A small image deblurring model, trained from scratch.
Model: 0.695M parameters, arch edsr, norm none, depths [9], widths [64].
Training: 21900 steps, batches of 192.
Data: trained on capsule endoscopy frames (Kvasir-Capsule), 42238 training examples, 99.6 epochs.
Rows from block 4, named by matrix and row number. Rows with one number belong to one channel. Each number is 200 + 40 x the weight over its row's rms, rounded and kept within 0 to 999. All counts start at 0. After the name is the row's rms in percent of the matrix's.
# convs0: first 3x3 conv (model.blocks.4.convs.0.weight, 64x64x3x3), inputs 22-43, a 3x3 kernel for each
# convs1: second 3x3 conv (model.blocks.4.convs.1.weight, 64x64x3x3, transposed), outputs 22-43, a 3x3 kernel for each
convs0.13,110,195,233,174,205,277,183,212,212,162,175,243,195,157,244,149,178,203,168,205,272,206,222,222,270,277,241,274,222,223,200,194,234,213,214,179,217,236,176,160,287,160,201,233,192,236,154,163,189,151,141,234,165,155,194,223,198,250,211,147,262,238,216,207,182,187,240,206,174,248,208,213,194,170,237,198,189,249,175,219,213,189,171,203,179,181,205,124,199,197,195,202,152,247,192,181,250,172,211,200,268,280,241,242,280,269,260,234,271,212,185,166,214,204,213,239,218,227,223,186,157,224,195,157,174,180,140,234,228,220,201,197,186,206,190,209,218,157,165,186,196,141,200,201,226,238,199,205,208,187,199,244,204,158,189,170,206,179,173,233,217,197,196,248,191,198,215,161,227,253,196,223,184,213,161,185,230,152,182,183,172,210,198,183,226,158,209,195,214,219,196,169,168,228,131,219,174,216,206
convs0.14,144,154,164,196,203,231,205,189,205,198,249,237,222,161,195,183,148,155,177,198,142,156,198,181,172,233,206,228,150,140,149,249,262,198,260,229,213,214,236,231,167,117,134,207,219,149,169,161,164,144,178,205,207,218,249,271,272,228,206,179,210,210,161,185,215,214,163,242,253,244,184,191,198,171,161,189,130,143,134,200,168,176,145,149,168,194,181,181,223,235,207,173,209,229,159,161,230,184,181,210,233,207,206,160,179,170,176,197,224,115,124,194,45,38,93,202,177,181,228,230,252,196,197,184,206,184,166,224,220,207,237,227,220,168,177,182,175,172,182,214,200,199,187,224,217,235,243,260,108,133,165,165,98,156,211,209,193,155,188,215,205,225,282,88,98,119,216,188,197,222,214,209,222,213,228,216,241,235,205,223,233,224,248,235,244,164,194,189,176,172,129,130,157,233,193,193,216,192,157
convs0.15,080,168,181,183,197,193,220,145,196,195,151,182,212,233,205,251,193,253,275,191,164,238,270,243,146,216,196,171,157,176,165,227,201,171,177,190,136,250,193,228,167,173,215,259,260,184,190,124,188,248,148,103,215,171,166,229,192,170,188,161,167,239,175,256,295,244,208,262,268,168,297,188,218,227,194,154,263,201,214,192,234,195,157,157,182,174,207,218,117,171,115,266,223,178,249,207,180,237,184,243,263,212,196,249,235,200,260,237,158,185,220,229,256,221,145,229,186,125,189,188,231,216,135,192,220,227,208,203,234,212,123,164,160,136,149,107,180,242,172,148,211,209,185,216,136,202,184,226,198,174,224,185,181,223,231,252,217,243,268,229,250,196,222,215,207,226,238,219,197,235,220,214,236,179,227,232,204,223,220,263,206,229,172,177,178,170,178,233,194,168,235,222,266,195,179,216,272,202,235
convs0.16,086,217,241,194,222,170,229,255,200,206,252,233,184,237,182,186,259,206,152,187,193,186,186,201,116,241,202,122,196,197,98,224,199,133,205,225,133,214,168,226,193,206,233,172,159,235,228,204,227,226,183,198,227,180,180,166,174,185,155,167,126,169,195,199,190,194,172,181,190,163,185,195,180,220,219,180,205,159,200,218,184,182,173,173,223,169,199,276,165,177,268,166,178,182,183,217,136,171,170,166,198,140,237,136,148,208,125,182,169,217,216,192,216,197,219,230,212,210,172,199,240,165,173,331,178,175,301,189,196,231,191,222,227,178,195,194,212,223,267,207,249,280,219,230,264,216,171,153,195,180,216,245,237,208,228,213,206,219,223,163,209,205,204,231,228,223,274,248,197,252,208,179,170,175,239,163,140,285,168,176,252,203,169,211,202,211,167,182,188,199,184,144,212,168,194,224,154,178,234
convs0.17,099,203,226,235,266,199,259,182,247,206,217,209,196,285,172,253,233,295,231,171,178,209,76,217,209,118,234,192,116,154,150,200,182,187,83,163,99,246,227,252,127,248,170,277,179,211,181,183,198,231,241,221,181,229,227,236,207,222,191,222,178,169,154,230,235,251,222,221,219,206,235,213,298,221,180,179,294,199,268,257,315,238,184,149,181,185,202,257,200,165,149,243,251,229,228,229,204,243,198,260,183,136,173,198,188,181,164,197,187,212,186,209,236,190,232,210,207,230,217,261,253,209,191,216,241,222,169,184,177,195,171,179,204,203,172,218,179,177,167,192,190,229,180,161,196,187,189,156,199,183,176,190,198,176,181,147,148,194,188,119,141,135,156,224,227,229,211,244,175,196,215,220,202,199,258,231,194,291,247,288,250,192,135,201,174,197,183,201,160,211,188,192,215,152,236,152,231,144,181
convs0.18,112,182,183,237,220,210,271,190,220,245,201,162,247,238,99,279,211,184,261,221,195,266,240,255,247,226,316,253,204,181,214,216,141,222,172,188,190,198,221,216,142,257,228,214,216,187,204,179,202,226,195,160,210,185,173,270,188,205,260,221,171,214,162,208,242,217,191,243,232,173,218,204,207,214,186,235,219,154,236,211,206,234,193,223,192,204,207,234,210,200,204,223,185,157,203,195,137,199,148,184,218,263,231,259,283,239,186,206,203,169,197,211,190,199,223,180,189,209,181,224,222,167,192,224,194,177,210,204,198,189,204,192,207,189,178,188,186,212,192,189,194,241,195,158,183,227,183,258,177,80,227,212,150,222,191,139,196,228,175,181,217,178,203,208,237,201,198,247,192,189,225,197,203,184,219,213,177,228,212,196,218,196,170,157,163,218,145,176,154,137,232,209,208,197,212,179,225,163,182
convs0.19,093,183,209,209,100,154,197,158,106,168,196,144,231,172,225,189,179,242,192,133,119,198,163,197,248,189,178,141,233,258,232,221,210,174,201,191,195,168,155,119,251,163,208,206,158,213,213,218,298,291,168,221,219,184,223,219,193,202,246,175,171,243,248,240,208,167,192,223,229,184,172,200,144,250,248,240,146,203,208,176,198,179,154,228,138,193,243,227,137,149,233,184,183,197,232,228,184,165,132,150,188,204,165,218,202,232,221,214,193,155,216,225,198,254,216,199,195,196,199,200,195,221,205,222,202,184,245,253,240,145,219,203,198,148,164,150,220,228,118,167,227,211,199,220,225,178,201,251,195,241,277,203,156,221,232,197,198,247,205,199,264,235,225,180,247,213,230,208,155,273,239,196,189,169,171,231,210,239,224,229,223,166,204,163,189,156,221,204,204,233,239,236,189,293,171,223,208,167,163
convs0.20,081,216,168,196,248,249,235,213,246,195,216,234,238,239,254,212,193,221,190,209,238,228,154,145,200,145,155,207,219,189,264,190,177,253,214,220,238,175,223,183,181,193,194,166,167,230,236,255,180,185,240,177,192,211,194,168,228,244,132,192,199,180,200,202,173,190,223,198,196,245,194,200,194,254,266,247,250,260,218,201,217,219,241,203,212,256,175,165,240,178,208,198,206,233,211,252,265,186,194,208,156,164,194,184,207,211,227,192,195,251,222,250,227,224,255,214,242,236,210,214,176,175,221,125,191,198,144,235,203,269,244,199,272,190,148,245,258,155,186,313,187,242,273,175,258,218,205,175,207,193,156,217,230,212,226,222,255,208,240,259,223,254,230,230,187,206,182,209,237,225,220,211,214,189,144,210,169,118,190,153,154,223,202,183,235,227,197,219,232,209,209,194,217,166,191,224,193,182,204
convs1.13,102,225,279,174,224,235,154,204,298,102,134,210,167,145,252,182,123,249,201,220,192,194,246,206,206,205,193,232,216,266,122,149,236,176,102,265,167,314,202,259,211,174,304,227,193,369,204,153,82,191,176,129,188,179,179,210,184,180,144,192,232,156,159,200,196,184,177,208,224,174,231,211,208,107,263,181,175,222,196,178,216,213,225,243,178,210,204,235,204,242,249,180,183,193,159,131,161,144,156,150,208,212,205,199,204,193,202,205,184,152,171,202,164,220,215,205,209,218,170,173,167,171,183,215,204,187,216,222,232,183,208,207,174,195,202,216,179,188,230,223,185,237,168,235,184,208,200,222,176,195,206,208,193,203,251,132,184,240,176,178,212,160,175,201,185,213,223,197,217,212,226,218,198,191,170,188,180,198,198,286,161,210,180,224,159,166,141,206,99,227,176,183,240,189,227,197,215,165,208
convs1.14,124,247,248,235,185,226,182,282,220,205,209,200,187,206,199,216,200,131,186,236,188,190,205,196,204,94,83,131,186,191,167,178,310,220,253,239,234,209,164,196,284,182,254,245,309,224,224,166,191,212,167,141,135,199,231,234,237,242,213,223,199,240,320,275,166,190,197,217,198,225,245,279,212,154,177,164,232,242,241,221,180,205,205,197,183,177,240,216,216,196,222,165,210,215,249,188,178,259,243,153,188,200,206,200,196,196,188,178,196,215,172,209,278,263,273,221,186,191,223,210,231,250,235,239,202,184,162,212,165,204,203,139,178,244,259,227,227,201,170,187,195,188,254,288,283,220,207,243,200,192,207,218,223,218,188,199,185,210,235,218,148,193,178,210,236,199,180,172,180,249,273,264,159,186,163,213,232,197,201,151,199,233,246,239,183,157,202,172,217,252,216,229,251,160,150,192,236,182,219
convs1.15,080,264,217,199,289,173,170,202,188,255,219,200,226,213,141,184,215,197,189,164,197,222,178,174,182,208,203,197,257,282,256,260,199,211,257,184,236,173,121,83,172,330,163,285,196,32,182,242,196,181,196,237,229,233,229,180,214,163,170,199,224,245,262,228,223,216,258,175,131,225,205,201,171,227,216,225,208,110,131,188,218,248,194,232,209,196,215,154,245,234,272,173,169,150,191,197,228,154,200,260,220,232,222,174,201,199,213,209,199,230,225,242,223,219,214,185,204,156,227,222,217,217,214,205,168,185,170,251,196,224,213,186,269,282,228,200,215,191,197,205,244,183,228,228,260,180,217,211,189,212,210,194,186,194,122,161,149,178,165,198,153,173,200,162,155,169,166,213,219,143,170,162,204,215,202,186,182,162,200,150,214,250,206,167,216,284,284,239,264,186,192,190,108,173,238,211,187,205,178
convs1.16,127,158,192,219,202,181,233,207,226,177,228,176,129,247,124,182,212,171,158,265,268,338,239,266,317,300,274,361,296,204,159,256,143,270,244,198,186,157,187,237,178,212,184,230,199,341,220,203,283,214,223,301,209,209,262,223,195,170,195,214,229,212,186,194,223,216,168,231,230,170,235,193,212,253,205,168,222,176,254,207,212,193,226,190,201,212,178,237,237,192,203,217,227,174,208,214,202,184,187,187,208,191,189,196,189,190,201,205,204,175,186,179,204,181,185,215,175,190,174,186,186,184,195,200,176,183,234,214,219,172,186,203,177,174,191,157,186,207,248,204,193,223,208,230,222,193,214,200,208,223,191,188,210,191,239,218,266,216,226,328,213,173,230,161,197,183,203,196,126,190,172,191,161,177,168,169,179,229,140,236,218,133,201,106,174,301,76,185,234,177,209,249,280,222,251,266,187,199,277
convs1.17,088,237,233,225,116,138,181,181,98,226,197,195,222,162,140,209,183,146,215,195,216,228,208,221,201,220,235,202,220,214,268,217,170,237,332,234,335,115,224,238,150,256,149,203,247,0,219,201,153,201,171,155,226,136,99,175,218,194,217,171,149,145,163,167,197,196,161,177,150,226,169,191,210,239,149,224,141,106,155,182,158,229,149,117,211,153,206,151,227,193,218,198,175,142,188,203,134,166,116,132,204,201,204,212,209,204,213,205,198,188,163,167,190,156,169,150,196,202,213,175,168,182,188,128,110,194,147,172,208,191,237,186,251,239,222,252,205,170,200,143,197,190,211,125,185,212,238,214,222,219,212,208,211,208,217,198,212,222,242,217,215,281,254,183,234,193,187,192,171,165,159,183,199,201,185,129,137,134,258,156,150,212,193,143,259,147,217,176,256,157,177,243,227,190,228,222,182,223,120
convs1.18,094,179,204,196,152,157,198,203,138,230,212,216,267,223,148,253,220,191,244,129,189,224,157,215,211,179,236,215,283,181,263,259,139,215,385,188,255,80,302,129,160,268,36,180,275,23,210,148,171,195,164,189,174,158,112,237,226,178,232,184,159,194,174,169,171,208,216,167,181,236,178,207,192,224,190,209,199,191,171,176,218,193,162,175,211,210,248,142,208,220,202,184,204,177,188,214,175,182,166,173,193,183,205,182,197,193,211,204,206,202,191,174,220,168,195,190,198,218,196,198,183,200,187,152,146,202,173,195,207,253,184,193,247,201,198,212,154,221,138,163,204,178,185,134,196,198,201,203,212,203,205,195,202,205,199,195,146,218,242,157,214,238,149,183,200,205,174,179,231,209,170,221,191,244,223,192,181,201,260,185,181,231,189,207,261,210,290,231,201,178,207,212,132,189,168,139,200,206,140
convs1.19,096,205,203,144,273,144,216,206,234,184,239,218,203,279,205,197,174,235,208,262,206,220,201,178,206,159,184,214,298,237,225,222,153,154,126,160,148,246,239,175,206,348,221,243,175,277,185,125,249,157,145,188,124,188,205,152,149,196,182,214,181,189,210,158,208,195,235,213,204,223,205,169,159,142,166,132,234,190,229,279,307,217,201,214,264,116,167,196,165,164,216,228,195,244,205,219,228,220,249,223,217,218,221,182,208,212,184,203,206,164,211,178,163,208,155,173,183,201,192,212,182,211,210,209,253,222,222,243,132,264,172,217,204,210,225,179,168,188,179,199,210,204,216,236,217,214,220,205,224,222,211,218,203,216,199,205,217,237,231,247,213,168,169,226,217,155,213,247,184,194,211,209,157,178,196,188,100,177,240,252,214,158,165,207,132,292,245,239,199,216,224,202,161,139,244,209,141,172,210
convs1.20,073,151,147,121,109,222,194,138,193,157,178,197,182,139,224,235,177,196,229,187,193,209,198,190,198,204,177,195,94,157,136,73,168,147,181,222,179,178,228,230,299,33,261,208,61,261,177,191,140,287,205,153,250,213,187,259,224,218,234,194,214,199,217,226,150,236,204,159,264,147,223,271,233,182,205,245,121,167,208,196,206,207,171,165,172,228,173,209,212,209,171,217,206,211,197,179,128,200,243,176,208,207,207,201,201,196,195,198,196,193,157,237,166,185,279,213,186,223,209,136,144,220,164,201,224,192,217,156,281,240,221,245,168,203,216,270,264,240,227,181,147,177,220,197,175,204,197,190,199,178,196,203,182,185,157,206,194,146,216,164,183,204,160,243,224,217,215,144,191,235,182,198,226,228,251,203,220,242,200,210,249,233,251,230,262,215,217,218,166,224,263,146,179,313,177,234,240,170,219