From a checkpoint of a small image deblurring model.
Training: adamw at rate 0.0019, 21900 steps, batches of 192.
Data: trained on capsule endoscopy frames (Kvasir-Capsule), 42238 training examples, 99.6 epochs.
Rows from block 2, named by matrix and row number. Rows with one number belong to one channel. Each number is 128 + 32 x the weight over the matrix's rms, rounded and kept within 0 to 255. All counts start at 0. Numbers have three digits each.
# convs0: first 3x3 conv (model.blocks.2.convs.0.weight, 64x64x3x3), inputs 13-25, a 3x3 kernel for each
# convs1: second 3x3 conv (model.blocks.2.convs.1.weight, 64x64x3x3, transposed), outputs 13-25, a 3x3 kernel for each
convs0.0:123136160152197099175147122173118050107097132108083124151171114097115099111078077094107099119143087103096111128125118232180123167132103114140081053113038124141096132138167124164158168137113135100162111078212140130190133139101145136129102120124061117138166093090115077086107132100134138127109142113043032089003002083082089093142119050193140021125095089
convs1.0:133129120044089045050056064135157164159117173162150160121165166118125173141111159147114104180185148154136130118140142108142141132124084121139149119094103095116109087128123063125122057101126083128148092140133174135178133186105167160103168143149180179137151145136104114131087090084099103131120145123093111112107112121104133148211193115055128161135156140
convs0.1:114106069093159119096129106126180163119095101088113138162133102136101083128137118078078094087100142123107085130097104121141110143134120117132162108112141113125154121096145101086163125127135187139178184132167166126144164155146199125108169131141120097094127133100122128116158141113152151110143135125120125129120151134146119129076123107061129120090114141
convs1.1:150143113149150079141140119108107141127121135136116126145120126138120134127117133144131139205131108174127120135140122119111110127120106131110121137105134129097108200159139176156103185175099094149093103146111116119138055091139009106180095123100097113118082115138099132140125125123106115146111125135151141123141134129138129121159140133155150121138148126
convs0.2:146125138124161184140132111121108159149100120109099126144134155123113123080094161162131140167089113147147171129120144110153143124128127146154128152137111139127132145085063138086098119098121108128102089106083088092111134102130111142169111117135130118124111144137123101116120124129111153137121109109113130122120108128170133116135130178148139163128114132
convs1.2:123129145153175103137140119121150159123149173113140162136132116126133132110127123127114114089115147126134114120126108143146109134118105118125119073139169104144153128132099093140169121115130176104135186059195145126173177120099181119107134112131145123120160129069126107087114123118155154094133128107132121105157125108153116115047094133069145144104135147
convs0.3:105119068096091063088084133103098102157171166124110131114155111087147147116138138130116119163133116127110107113134114122160119146177117158101073141081107187103135127153137144165167113140135112125110122134133143138044093088083159156051130106064105150132100086092100083099115156159111197205143192210083102122080106110146175100141134144145138150143125194
convs1.3:112089118255151115169139136196134089104133115136140102171204209171144159189152081177112078150145148144139140152158176131160170163146142147149196067143145080126147103097131108095138161112150123149102104155062078155122115128145069135121096131138080157190058095171052083093104129117108141125077113094097124157106122124133116099136158135035095148050061108
convs0.4:081166197110147098114114104074005045140187171137134157142189098128099107147132109108097118123109107125091094188255250147076077136166140059104164039107096122139140118144145140215150149049065144111109163186168138111136116112099159141105127120112138238178125091142111126145135177123144093109141175123076013057064012096128084105096160125150108097126162140
convs1.4:091123111157180128129119108073065108140089137137151140107114144142093139174183151091106100102122062145132065096061086118114137108131102139107097120129093106153157116107124104088082134126142137193164081182091102178158095130157118120110128120112110127122136147136145129130142156148151108151084148100135172135083109125121110124166236146157100179108138103
convs0.5:105101108116097133104104131109112127115122128109095104190152131173134119125104090144145136140150145137151152078121118115158161137187157181179087213212104163149095124130114136137127137118132106123103119147119108124108146141143142137143140137146112124125125127133115140134154164146148145137125134100142240204174255255162255216144174175147170181138169170
convs1.5:150101098103117074118144109147121123148117133154119107125100110112067121137114136169182205116152121149172100133145072134144104074093124095092153075179248129207224082127112116088126143082106156130076182116061075105167118115144135110104109119070146126128158171136158122111116113139098130111088102097183228097255255135169196091207140136192188168165152129
convs0.6:131153073143255123111131084133171212161068153179133164102100093072100110074100095114095148130158185121135164124091106128171130098126137164138133122077184139110126111124050104066055079101126138160121087080111128126164135176135122133150110123125101082103127173144123105136135110082095172119123144091163156056093152042120114012141086161147149166151136172
convs1.6:088141135116211153101165151142115132164129139133147155137129121136147158138134138125093116131129121127100110120150134122153131130134134116115116125116131111122139129181153123221168139150160176091141218044165136143184105069109134117120113207155100123135139137129142134107130133144146136100109135129152163144138132127121121116129160141091130147123090113
convs0.7:065114122035234160031118099128088084174146099162132108114144115120147134181106073110134133088073069101114129107134140178129108146132107087126115034122157100149169108148167118168128119106113191166112194061098194093118154156114174171119129138138120154116149129148101132134110112091182141153140154133100113106121054067055075106083100115152150093100152124
convs1.7:071103082144162082111121145082092134078085164177174139111093118142116143136135156129141171151111142176164149113111113129109114107123112132110123150082096133102133095110143137144131100127121133150062081196076147197102105105109106163136104148082109109123134117119150125111145138136148101162114113136132129115117126116128135111144194164104097167141112147
convs0.8:125157143155084116128055109112125121102181159110150138142154155157157133103107113130134123139133115124176148141132137143046084127070119141152139127213152179247169130161134151145101108070073134130114105123100118119111131143130116177118126163137148149136154108135161147151108131125100091107103126119146134116131132148149180201162127164168108169126126163
convs1.8:129120146094071153090116147150137140130164156141149151123132140134140138144148154094124095106103127140120150098114142142123155166139132182178133162138089131109130122088128136106116142124121152196101071216135097119099106096116128162141124104120112123112145112137140159121130136120147122154149192164109097110081119150097155185148143118139084121111113150
convs0.9:152100147174054125170189177114132151135158173145125113115147096164154100193146113086172123050168150072113111185143126184115134226180157087105134080143082076104087091122105057101111110141134142123111215157108194111126117140153117125153111130137164151143147090129147132138131121135116100142127122123097108132058112138064086113099124170114131182118123142
convs1.9:137183143105080153114080138111090113213151121166141131129108121127099148122100153121096135160128129117106124125131118100090097108117092120097114132112128139116127136120111141102095131128151047100091048176117147152072098098128129084125148111144108143100107120122104082083144137130143112131125132123114115116103130112113145124091169178122105145090130162
convs0.10:120141124149161144145160158156158162147162150140147136076032040111074060136125096149162156153157158138141145070079055079024049113107107078077137107123127162176132112149125130167127130135131112091095120115081123131094149150146148145145143133143180189169168166164140169157146135133151093127147146132203202156198207169159188173132139125157150144143154135
convs1.10:128136149130130136100100119114118137084113091086120076103111136106121105118135123139144146140152126148164144160117131124116140132111131114143172144162196141135135116095112136089094111103091182222148088173200054014067106084112113124140163152165171164140169164141137117133158152161148089154143088151186204165124131148136136161213207220157140162205141174
convs0.11:104178149134157181149113127120130186131138140101138175132139153113110122063091124119077130200082121113117143097116149115132169123113167170147150145101114145130128154116041172105051123081111119112092085151050120140091141107126107163157119141129098095100104144151111090095136109121120129122142120131140106043116091076153109053129125189142089252141123204
convs1.11:111114181100131163109173143132135130117148163100128156129132136135146134132146132125149121107117169127129121144137137133128132133151159106134123105155137116127126149128104124111184127114141174095132185097174106104113116105083153158147121123172142145133160148099159154148131129109143162080122142123139131141139125143136112147117126137115133136138128105
convs0.12:167102156089084153145202093041083085114121128103098102134158112144153123099141144078056170102220145149163179131097164119099106085137079116134145086123150139144120193183211148170161119121146146198150149169166182132104096180053134115096114013149113158082101095127063083144141150142174154165139169116146172124144142109144102115133132185130169140133195133
convs1.12:103233143178110117096023078104021101123109127122141155143094143135153148133159132096086095161194101115057087149142113138149139126124088146141103147134099106119140122058071099190082162049101074038060128149077109143149170000127131234209112248129111088142169116175100159105164130153173108149093202164157130142108075113129131143129238236146077086157097108
convs0.13:130205205143167178151153140149118102178153100152149148137137116131124096136101086131133134114142152106142147164173114161162102176163082007008062000000096002034081146165182144140135154138144119094119114080109128127146114142134108156142100143160106125093105132142110131115107144134119166150113141137155125089167143082145103067143145084113135079104126076
convs1.13:116084073091083103082091081137082137162112140175108129137154153125149111122120130094119153134116133162140155159157136148147130141135116114085126094090120126118123119114098122147106091113135081137113094123106106134104000030138076073132072070136125096069108109105115130128125134155106072108122075111062042050046020042050053067192157138175102093180124153
convs0.14:122082099137118122161147137105109134128122143119136126187144088077097147132158120160152158142166152123127112060129148104158174106137171255207113202155162121135143124044079136182141165144126103119099124140121168148146119120131152128119133114108153169166123117122097096106174180130125115119089107123210255252159246206132126156116153147106105153099126136
convs1.14:141131128137130144167180109153136125153136143131145113132148138146156181141116139188166161130063132110090073120159115115101080153173148148136120152150168139201185155204131170149142161136130130063070157171103224233144116145165129117156119097119134157160153126138146140120158120136145141122098126130078035121180182111211221116163098095166170156139068097
convs0.15:157147146130100089134109113092087108086152152085147149082111144067087141071153126132111116151134145156125122085154139099089097101090103168153041156107089111143107082143169072178160121108135127108152127148138137133134140115107179142113178145130136146138150107126144159159143165124184105092139153125238220168252212131208142112095129098092103108082146126
convs1.15:173191162104138173113132108154136136105112115094105123103125115119156111119141120129150131132109088137110123130127165131111132135143149187165143165112112179137142138113123129136117102134116091135151012195160118115112119141123174175200154160110193148122139134137129136136139146159116101156165160161104099122112135134139148112152095129188117128177118184
convs0.16:115121086146085091154093088109142123094148140092153135135141072115101063132121063137118086159160133096112108108096072136136091109110105188103108143086113081081122108092080166160125158132108130127117115143118146164126112105118117167144121159120095108147082111127074081120119137117086095104094116138143180147144166124177179122115103104137103144123125147
convs1.16:169120156141089158167138137100145106114139082119122099156158128156164154163136110158143088112156140115182170163155134138138148158186185116133087103128089122135105136139124074096161081082131069095164086153188138101108138139102129126111140092089193166166171155188131152173129121132139152133134153117120089137143085122171131161145085103185194158123136124
convs0.17:119217133160088151175141174117126148110202144153159163132153152133141142102110114120118085097013084125178085152157140160109133149147149101116072091102086097125115117167149124141132083104124172129145189166128166142123065054109051189054068133076156143127170132133147182167085116133138111105119118129117118116132103101097086073126132141141080155128141140
convs1.17:113125124130082121097175077102108102112156091130100118121104128116095123128097118100159113147090158115130173135113137115053125159150149138143124149131120119124120132039072117181132138117095119140044062239053149143059145162141086255227170107149131121130136064116118143113119126122104122168128147150135124140118124138131138139096182138149065118099142147
convs0.18:136174150109122130129161137124072079158142147140113104115075115142093125122092124146146158152134127107144155135114145126124132115110154116067116167140136136111121122136134147141147138156170075090095078115124144173146131121128113121139132100131098110108112143125125115126119093103112128114088068084099097112107122109102130137167136156140134121119107094
convs1.18:119110106140102107131179133158168140153147134153134168134119121158129128146162150117135127104099088116108140118121098146185119128135086141159149130156146137139145091085109147153148091000074167102180191106197132098190197153150128152099100111115085113107150135128138186139115121135135145135109150106129138115143144124161153128079146097111108122129145121
convs0.19:139140132116060109118107128098110102105118120117122124116114089096120077100100099151156152124122123160185161107133114097092088113075072055085117100125130109112115134101132138165143094149122108108103140156100110110063107112128146152127133133146145146138158139152170157160173206149186194161182149179171161132167152128147127133155172154132117159157154161
convs1.19:082095144123085158071141112153159146126146109051079105116142128099134127120114112169194150098069090131127137157135143137112088131136115156146117145137136161148164155150083149143147134125119111163173135180131168100080208237207162225216083066090107095112131103131132145119180134177169190183145209166120113116109134123142142139119033088170069137133139120
convs0.20:148122167129255255078182122173166161193064043132111113112092163117123160140147161149116165165175151158068126123131138084225167072126135158115117164074123187147165134129094133081086118127114186184107138055059124115117154151102159050160169071122135109156079194172069130141169131146138171179151105125052101041063091108096101123075098114047206124052109095
convs1.20:172082083231180073168083110131185133105159174114168136140145107152175111119131114130083109119149079114085100099116082128193111113051067137147117078108104129123107108163111170157143148176115170134240141013255099187242167138145164055148098186149109087117131150118101103136076115098098160093115105109129098089180105104144101086113106102079234093133112111
convs0.21:160117088164128133164132141102226174099115119089149154186098099123080082160169177162135106125105134166156145138070077083119081147149143136122142092088159122137177162085081146088114107106107109161143128177135091120112117132157139144150104130129052000083092134106124164139124109104106127098144123132075074028107080051057000052129141088079116112143167168
convs1.21:179087114195132131179146105112105089133128106120092105132159133136151139134132120159138098144135126125114068172191146149137147158153153126137130127136133124118099173211148134150162151176131146122130117092138119111122134161152150129144152116118117097126131123112160149139122135112108171144116102132156137138127091102115078086107096098122177112098121085
convs0.22:103132144086167179104105089143157132166089072166141122089125166083094148134115120135127128144160143135108122118098111105135159113121121123172167110142181180168173118122098103087099094082111132139137119128093106157169144158137148128153147120149150102116157157138175144126152116110134143143161168147091079057099112101096088101138125142138160146146134127
convs1.22:115111109151134063125145090113139140125149193125124145127129125115138130130125117132117118123152105149129109154166113119124094149137102118136127125143145131101108152162170139168163153145204159120185117075237038124173112091126119100113113153112080105105120121076143160110131107096139082068128079087166160101133132113111124127149142101135150110164099115
convs0.23:144106130044073135058114119103126107147137122117115113142120147175152150118089099121096164058168165158093105153129177134152159140112121119082130107096082122113095142161195122082203131176149102129132157120191149132112147189128213095100167123173149159126113145120109099129148135118183174147169148167045076128029082094104101130116099127080189122127135108
convs1.23:104141152179124095127065155125117129128113129135150113118107143128124159107138143054049161153168096131104138116116091138148099114103087147116123150101137137137152129106089143118069140106093064159084084154113114155137061101093042082161080161081112130132105124153089098113122142147105105161096142138122139128125143141138150132133154194150140108122119133
convs0.24:150124140129133118122145126189193145118092122111111135104094124079086115099182188122099103092137132137114091109112125116156133178192147187134144170114129136126124145121088066082107098134149094103094097103119088110186172177152151123163153137166099095109104136094143167118134112119106098128151158126106080071085127128087103075120114118093135095115139096
convs1.24:115109117123135107139115129156136123144140149102119155138152127130137133130135121144131123137154123127131133150157154114136128151117141103105131107116150107110103169180149147114120121186173124175147117114172126103128121115106134079091102112104113105127109135128118089125125128124115127117119092089126148143125131122122118109148104130134150122134123145
convs0.52:144058122197041130150122155120144172095123171081106119114082124157130091133130129138123133162147137127094103147118138090137145114141158113102082156131090163136092156104078174077081147141137056078069044132037038081033160154160120102193161134162150156164112157167126124153149134127103130120106111125097157132084127097111097112112111159097140211112100139
convs1.52:171133125169102169181144147145146121158184123119148133133132112139154120129143135121111109109163113113129100111128129114132142102114135111136119085160128102131122161133102107116151146152159126096152171124191115124104183112092196051058144094114125116107158112113099089102120146149118142119104128118141123127142106121134112126106148128144156096126145087
convs0.53:140220161125186157143120100121128130128145097102142114129093112120120127134144088144135134130093120158156165137173113124131110132123060163177136170187176114111092161127100138132079134104129089125159116151108106151153081118126093151185117157177141123106161136141170149113145177146119163160131129090120125122148158155084097133167158063143118071144137089
convs1.53:128113136113135122119179104163154135143171188131143163144138139130144136124123139098139113079100116090150100131138144116137164156158159114120114106130138114114129129145149105132134133152121131110114166136188118120151168128113223159073101077071142110127105096069108109120122092104135126105136122129105129078103134104146128118182096127103095129137105121